{"model": "contrastive image-text model", "dataset": "photos of plants and fungi (iNaturalist)", "train_examples": 45211, "image_size": 64, "grayscale": true, "crop_scale_min": 1, "horizontal_flip": true, "tokenizer": "word", "vocab_size": 1482, "loss": "softmax", "embed_dim": 256, "encoder_arch": "resnet_bottleneck", "encoder_norm": "batchnorm", "encoder_activation": "relu", "encoder_drop_path": 0.05, "encoder_depths": [3, 3, 3], "encoder_kernel_size": 3, "encoder_stem": "single", "encoder_avg_pool_shortcut": false, "encoder_widths": [128, 192, 288], "text_encoder_causal": false, "text_encoder_width": 128, "text_encoder_layers": 8, "text_encoder_norm": "layernorm", "text_encoder_norm_position": "pre", "text_encoder_activation": "gelu", "text_encoder_mlp_ratio": 4, "text_encoder_head_dim": 48, "text_encoder_fused_qkv": false, "text_encoder_bias": "qkv", "text_encoder_qk_norm": false, "text_encoder_parallel_block": true, "text_encoder_inner_norm": false, "text_encoder_positions": "learned", "init": "trunc_normal_002", "residual_init": "none", "optimizer": "muon", "muon_scale": "match_rms_adamw", "learning_rate": 0.0028, "momentum": 0.95, "nesterov": false, "orthogonalizer": "polar_express", "adamw_lr_other_params": 0.00079, "max_grad_norm": 1.0, "max_steps": 8700, "batch_size": 256, "epochs": 49.3, "lr_schedule": "cosine", "final_lr_fraction": 0.01, "warmup_steps": 170, "weight_decay": 0.06, "adamw_weight_decay_other_params": 0}
Rows from block 6 of the image encoder of a small contrastive image-text model, named by matrix and row number. Rows with one number belong to one channel. Each number is 128 + 32 x the weight over its row's rms, rounded and kept within 0 to 255. All counts start at 0. Numbers have three digits each. After the name is the row's rms in percent of the matrix's.
After each channel's rows are labels from the 100 images, of 14848, where the channel reaches its highest value: "colour at peak" is the nearest of a few named colours to the mean colour under the peak. Only what is clearly more common there than usual is listed. The data: photos of plants and fungi (iNaturalist). In brackets: how many of the 100, against the usual share in percent.
# convs1: 3x3 conv, stride 2 (encoder.blocks.6.convs.1.weight, 72x72x3x3, each kernel summed), inputs 0-71
# convs2: expand pointwise conv (encoder.blocks.6.convs.2.weight, 288x72x1x1, transposed), outputs 0-143

convs1.16 087:138150081111109103103200164128141149171160101164103128177109096116090145111149121089142114159106135119118125156086116027130139140196134111104194114126121136097136109164113108133125098136126148071073035075117115127118
convs2.16 103:118124142120149131162069092183182102128132152101105116172140091114076100141080111255142101116124120138146079100121131118158149136098104132155133170088149112145112102110160160164093142102120104135113176104104144090118139146136112089078110121127121154091164106180118090082155184079074147161107183159086174133160100187125098161075182049146091179148118097140133067198133082130075171150128056161133168127116161075120179103079167129100129
colour at peak: black (31 vs 12.1)

convs1.45 111:135132194106118106124157103123146069138101119158100109139115123101132176074139145160133106195117101165182159089098064149116098131127200112215123093131156159147136130075150122129151125104090080098084150105117161070118
convs2.45 100:141066134113207137138111104134126160132106130169069158107078114165129134106156111106143149137124138109149166129101067128115170106100147160158142142111101101109135113126150105181176104132150172092134100115158084170024100093190177166150121070135098153102186108146151111121155077109092114128091134066143165132164140182089070102115125171149140160131141080140127142090174127121103118150077115108084179085136119127097116127118152103073115
colour at peak: black (43 vs 12.1)

convs1.3 120:137124088089159097143187147140152155137173088153101081152130146112135124106150087174129083141075119131120129134111167030112165098148098151065174169176118148086117113151103180131115144168157174186085090124114142116126
convs2.3 104:100154118104087163111105124189142080158152100120076098179120143145069158120112102101109142132061161081118108163134144130146098105156092147085155081139134081114148116134175129159165103137129103096020085154086152151036151095217173190163104131168089125138104180117132122085112163181126133161156163100128172171092146167141147113140135152159148181146121106143126099085076107111123090167166193110195140146111119144154107108151091068169114
colour at peak: black (31 vs 12.1)

convs1.50 107:182179148198144165113140158150111152140091163126101153129097160082109126140121103087161135105073072087132135069120120126101135094157164099146164150189127106134183136176127137158132177183081121167167150140114198134115
convs2.50 097:135181106062109102128139165159148117110162117126156087134118157112100070153166065112072107165161167054130134117153158159239139192158099136081072143115139173090121126101113111128099210133171112089100131155096146132122095161121144122115156052118143127117096069103117147136154139080121056081098137089075108161161112111139134186165108100202096153130102136176109129141178076150115116115115133101133168161157158125118068145078113137160088
colour at peak: white (27 vs 1.9)

convs1.19 081:138085113141150113087126108146078117089104105142160108096078113147069135150093081115098182108094114122050144132128165107152160109066122077140142113103131181182069152145165145132103136145091093161107151081071085096105
convs2.19 107:172163175129105113113186109156155152161126119183109086087162138149120135153147113105086114124068126167166122111107105110157144062112107150095161221150145106148135081156149162158127149128172094138075162085119100130124158109166154108143099173161117176150174127153080094160117109144141209141066096125114078151126101096092149137171098118176109142109070131107180137174136100115164129146122120155190127152115133129120135070155096099137115
colour at peak: black (40 vs 12.1)

convs1.7 111:160152116143118117085134118249114093129152156191156103135138112162156194164115110143147110163109141095168159120104082113133118100092067167168107167124085117134139116116116168130086092106150133086117074090143111137075
convs2.7 099:161108163143098106105084150156146156160140149103164112107128135152116100131130164123082097132055095143090152121138126132163116175120205137182131150153109083134111188078063163140110081135119132137096108132169127100118141164171121149104061102121114133155079109153091143121237062128154126138134158150148108111217148087091100140156125130129151120142127164152091102148061078181086082109104114109114082176122141168143136112122119131144090
colour at peak: black (32 vs 12.1)

convs1.60 101:171229128169181191174104151093136116149133113158161184125141123156133138190164147108100166086147114157133099095110141152110089138105135178096132096092118078101076137178133156139054119142121120092129135152100113140113
convs2.60 101:127141177130133137126112107072137138057131138164040137143163160134148143141122123141134103144101141178147088136151132090186093162126140125160159060086139149101142125172091104149191123160069139158096166123111111130170103151137161110094192112135115151097143140119097110066148107129139094097175109113150111116172120082153175089132122086047033129209144127129128166117091145133077150136020106195152102155152164096115112089136092059133169
colour at peak: white (38 vs 1.9)