config.yaml
encoder_arch: "resnet_bottleneck"
model: "contrastive image-text model"
dataset: "photos of plants and fungi (iNaturalist)"
train_examples: 45211
image_size: 64
grayscale: true
crop_scale_min: 1
horizontal_flip: true
tokenizer: "word"
vocab_size: 1482
loss: "softmax"
embed_dim: 256
encoder_norm: "batchnorm"
encoder_activation: "relu"
encoder_drop_path: 0.05
encoder_depths: [3, 3, 3]
encoder_kernel_size: 3
encoder_stem: "single"
encoder_avg_pool_shortcut: false
encoder_widths: [128, 192, 288]
text_encoder_causal: false
text_encoder_width: 128
text_encoder_layers: 8
text_encoder_norm: "layernorm"
text_encoder_norm_position: "pre"
text_encoder_activation: "gelu"
text_encoder_mlp_ratio: 4
text_encoder_head_dim: 48
text_encoder_fused_qkv: false
text_encoder_bias: "qkv"
text_encoder_qk_norm: false
text_encoder_parallel_block: true
text_encoder_inner_norm: false
text_encoder_positions: "learned"
init: "trunc_normal_002"
residual_init: "none"
optimizer: "muon"
muon_scale: "match_rms_adamw"
lr: 0.0028
momentum: 0.95
nesterov: false
orthogonalizer: "polar_express"
adamw_lr_other_params: 0.00079
grad_clip: 1.0
steps: 8700
batch_size: 256
epochs: 49.3
lr_schedule: "cosine"
final_lr_fraction: 0.01
warmup_steps: 170
weight_decay: 0.06
adamw_weight_decay_other_params: 0
Rows from block 4 of the text encoder of a small contrastive image-text model, named by matrix and row number. Rows with one number belong to one neuron. Each number is 128 + 24 x the weight over its row's rms, rounded and kept within 0 to 255. All counts start at 0. Numbers have three digits each.
After each neuron's rows are labels from the 100 texts, of 14848, where the neuron reaches its highest value: "tokens" is the input token at the peak. Only what is clearly more common there than usual is listed. The data: photos of plants and fungi (iNaturalist). In brackets: how many of the 100.
# fc1: MLP up (text_encoder.blocks.4.mlp.fc1.weight, 512x128), inputs 0-63
# fc2: MLP down (text_encoder.blocks.4.mlp.fc2.weight, 128x512, transposed), outputs 0-63

fc1.322:111114099139123104137104150114123114192069170097139166118102145144150109120121110141155092110149099134151093150111151155189176142106127127101090105159111128156128162143134121127140118133119125
fc2.322:139085102120122184174105126118116147112144103120150100154152134151141124146183160134088132150117119110082111117116074114125129106171139149139105103155122129058106115100105148089141166155128139
tokens: "," (100)

fc1.180:135133101122112112127125111073165116096065123118110150131106124152131118089146134111091126140166098136166112140120144133150142141110147176103112112130127144132128098154126113092162116093134130
fc2.180:114102132121164194114149148153095109114119148159159123134118115139130125150117116128151152168139152128099124139108128068110119134091118100129115127078123085051112128141161156099104149143105169
tokens: "," (73); "family" (27)

fc1.346:169137130132138070101131137103099141160123154086156133150132131130123122114162124133108118129126090104098108113150142145103126099133141089071110129151173109108148071111116087091111139126126153
fc2.346:115120114141119148135108164114123076151079122127123114162131130143170129164110148132082122124144116135141126132108117127136116132137168118129130093163123125058104128123116215129139149145128138
tokens: "lily" (49); "urbanum" (38)

fc1.265:107104082113150113108109178131127148115114131140123132126157154128120118110125101103144158151166114157108113110104162133153154129121105129100130126183160143150163141131133094099120111142108147
fc2.265:136155154106095103129167126159143130166101086142140159124107110155064115083160154133092142141136133072106129155158133111150137119161095134086128093141105137101121128124091117125074182139142118
tokens: "lily" (51); "strawberry" (49)

fc1.220:130132126100096144169162120140092132108125128115174118137113116102148102117179136121114168107115181156142089143127111120122124112128159102160085149121145111116147119149161145171133114130159141
fc2.220:144135135115138166123133128106125138122129140101140101142163114098144120154134176142112163131117105168153087077146107116111134106102122130129073151116152130086184110109134169155133122166117153
tokens: "intermedia" (34); "cochemiea" (24); "hoof" (24); "trifolia" (18)

fc1.407:128146081089129128092049170122127098128128124107113155158107172148136122134122076125138100101147078102178133111100140146129106076122131115108094119130150137105139145150109121168124120116128115
fc2.407:104088168175105134146141130135102124130090129161135124158110133100136111162112127124103093160112082147074101109110101124148113134150130130119112128159123084075095162141139157091126129148141168
tokens: "," (79); "secunda" (16)

fc1.108:150135120153119098129130154091144123115126111084136131116146166140114129134101158141114091126147166171118143125114130080092152093124118139087068114164102141144116128158128150148098102118125123
fc2.108:107085118099135149164100136134119147165102146108149102199113118131129082138137167104093155145096105101115123104123158089164149132125126100142137109152107127049111141100122163080111157143133159
tokens: "," (100)

fc1.34:125082152098119137136120176114170133167063157132168158119090169153130140135124127158088128141154152150134131149130169096155122105124139095165121102147152107094110144150097129122118127109113139
fc2.34:102123144100152117117157142110109190124183138123100125116116102097169128163093108114139134102103102139097169149120153124118123147096122104158167150091133105147101099074121103087149148163115100
tokens: "vitaceae" (43); "anacardiaceae" (29); "ear" (28)

fc1.4:129099127112087087115126121138182128133144140118115102143146110079129121088153166144141130126127134150116127110078109088142123158084119188166136141133118136143138092139104145087141083138145133
fc2.4:117177113145093106136154127169103147136161089114082145109141135114107113173106097122170170105145142148126167097179121112150137119154147121138148119148144156134127172087151116110091128113125100
tokens: "cactaceae" (43); "proteales" (35); "dubius" (22)

fc1.376:144166119122117110113112125123129117147134175091136145112110109137099148145125138099082117143168119104137125134130134116149109120140113143078125083170109153114159162089124100083154141165149137
fc2.376:119067122153094155132129137101132127143122122164182157126135143117186109110158127137136126156095138123064108125113115099119134082151146132141086127153114130118096090140129131123158150132135132
tokens: "," (62); "squamosus" (33)

fc1.91:174122118133120096154067099157130124150131146144067103139155138066153130143133132097163102134138158139102147113127094141156123144156174098134098120095138085137108113127150128125139141115105143
fc2.91:135118120120115135107122132129100118193150092128077150121122125194163140150096141167155182109119104131085155135144090146141109143134136088133126079109108115128143159126123111073129116120131114
tokens: "cactaceae" (100)

fc1.508:125167119157127166090123102096141138128128148091173112078129129149150175107143085105126146128120160106145122133140163110171147143129114139192117095090102151088110116140099125064068133115115145
fc2.508:132126165090133116166143136150097121134096192117142112110093102068141096154163127129171129138131101117106109113135147132148111115101137140152113161127118091119121145198147125118098154135135143
tokens: "," (99)

fc1.121:137139099149089119127130085141102118141159205081107143158113106133150090082142120152135115079133148150137125124129123084132127105105110139156131127141115143153158168124148140111122093153149077
fc2.121:142125118137161109183149180105086176145110099168125130111122126135112139140145136125115130180131134130102146171135133132084151090152129097132106110115121112096108102165139119149124155104081119
tokens: "cactaceae" (70); "rim" (30)

fc1.426:113083138132160104159133136089109178161146119128150106167108133160140131116109112110105123123138122159114143135155118114120138116145128126102140093094122121089128150104123117168097114111098143
fc2.426:104092139134183146101162156118141120057165159163137110115104123088149139187115161113127133120101136128087159105100132171117087119123109099120124174151087129128111098155153111127126133114099117
tokens: "vitaceae" (43); "clover" (24); "verbenaceae" (17); "dewberry" (16)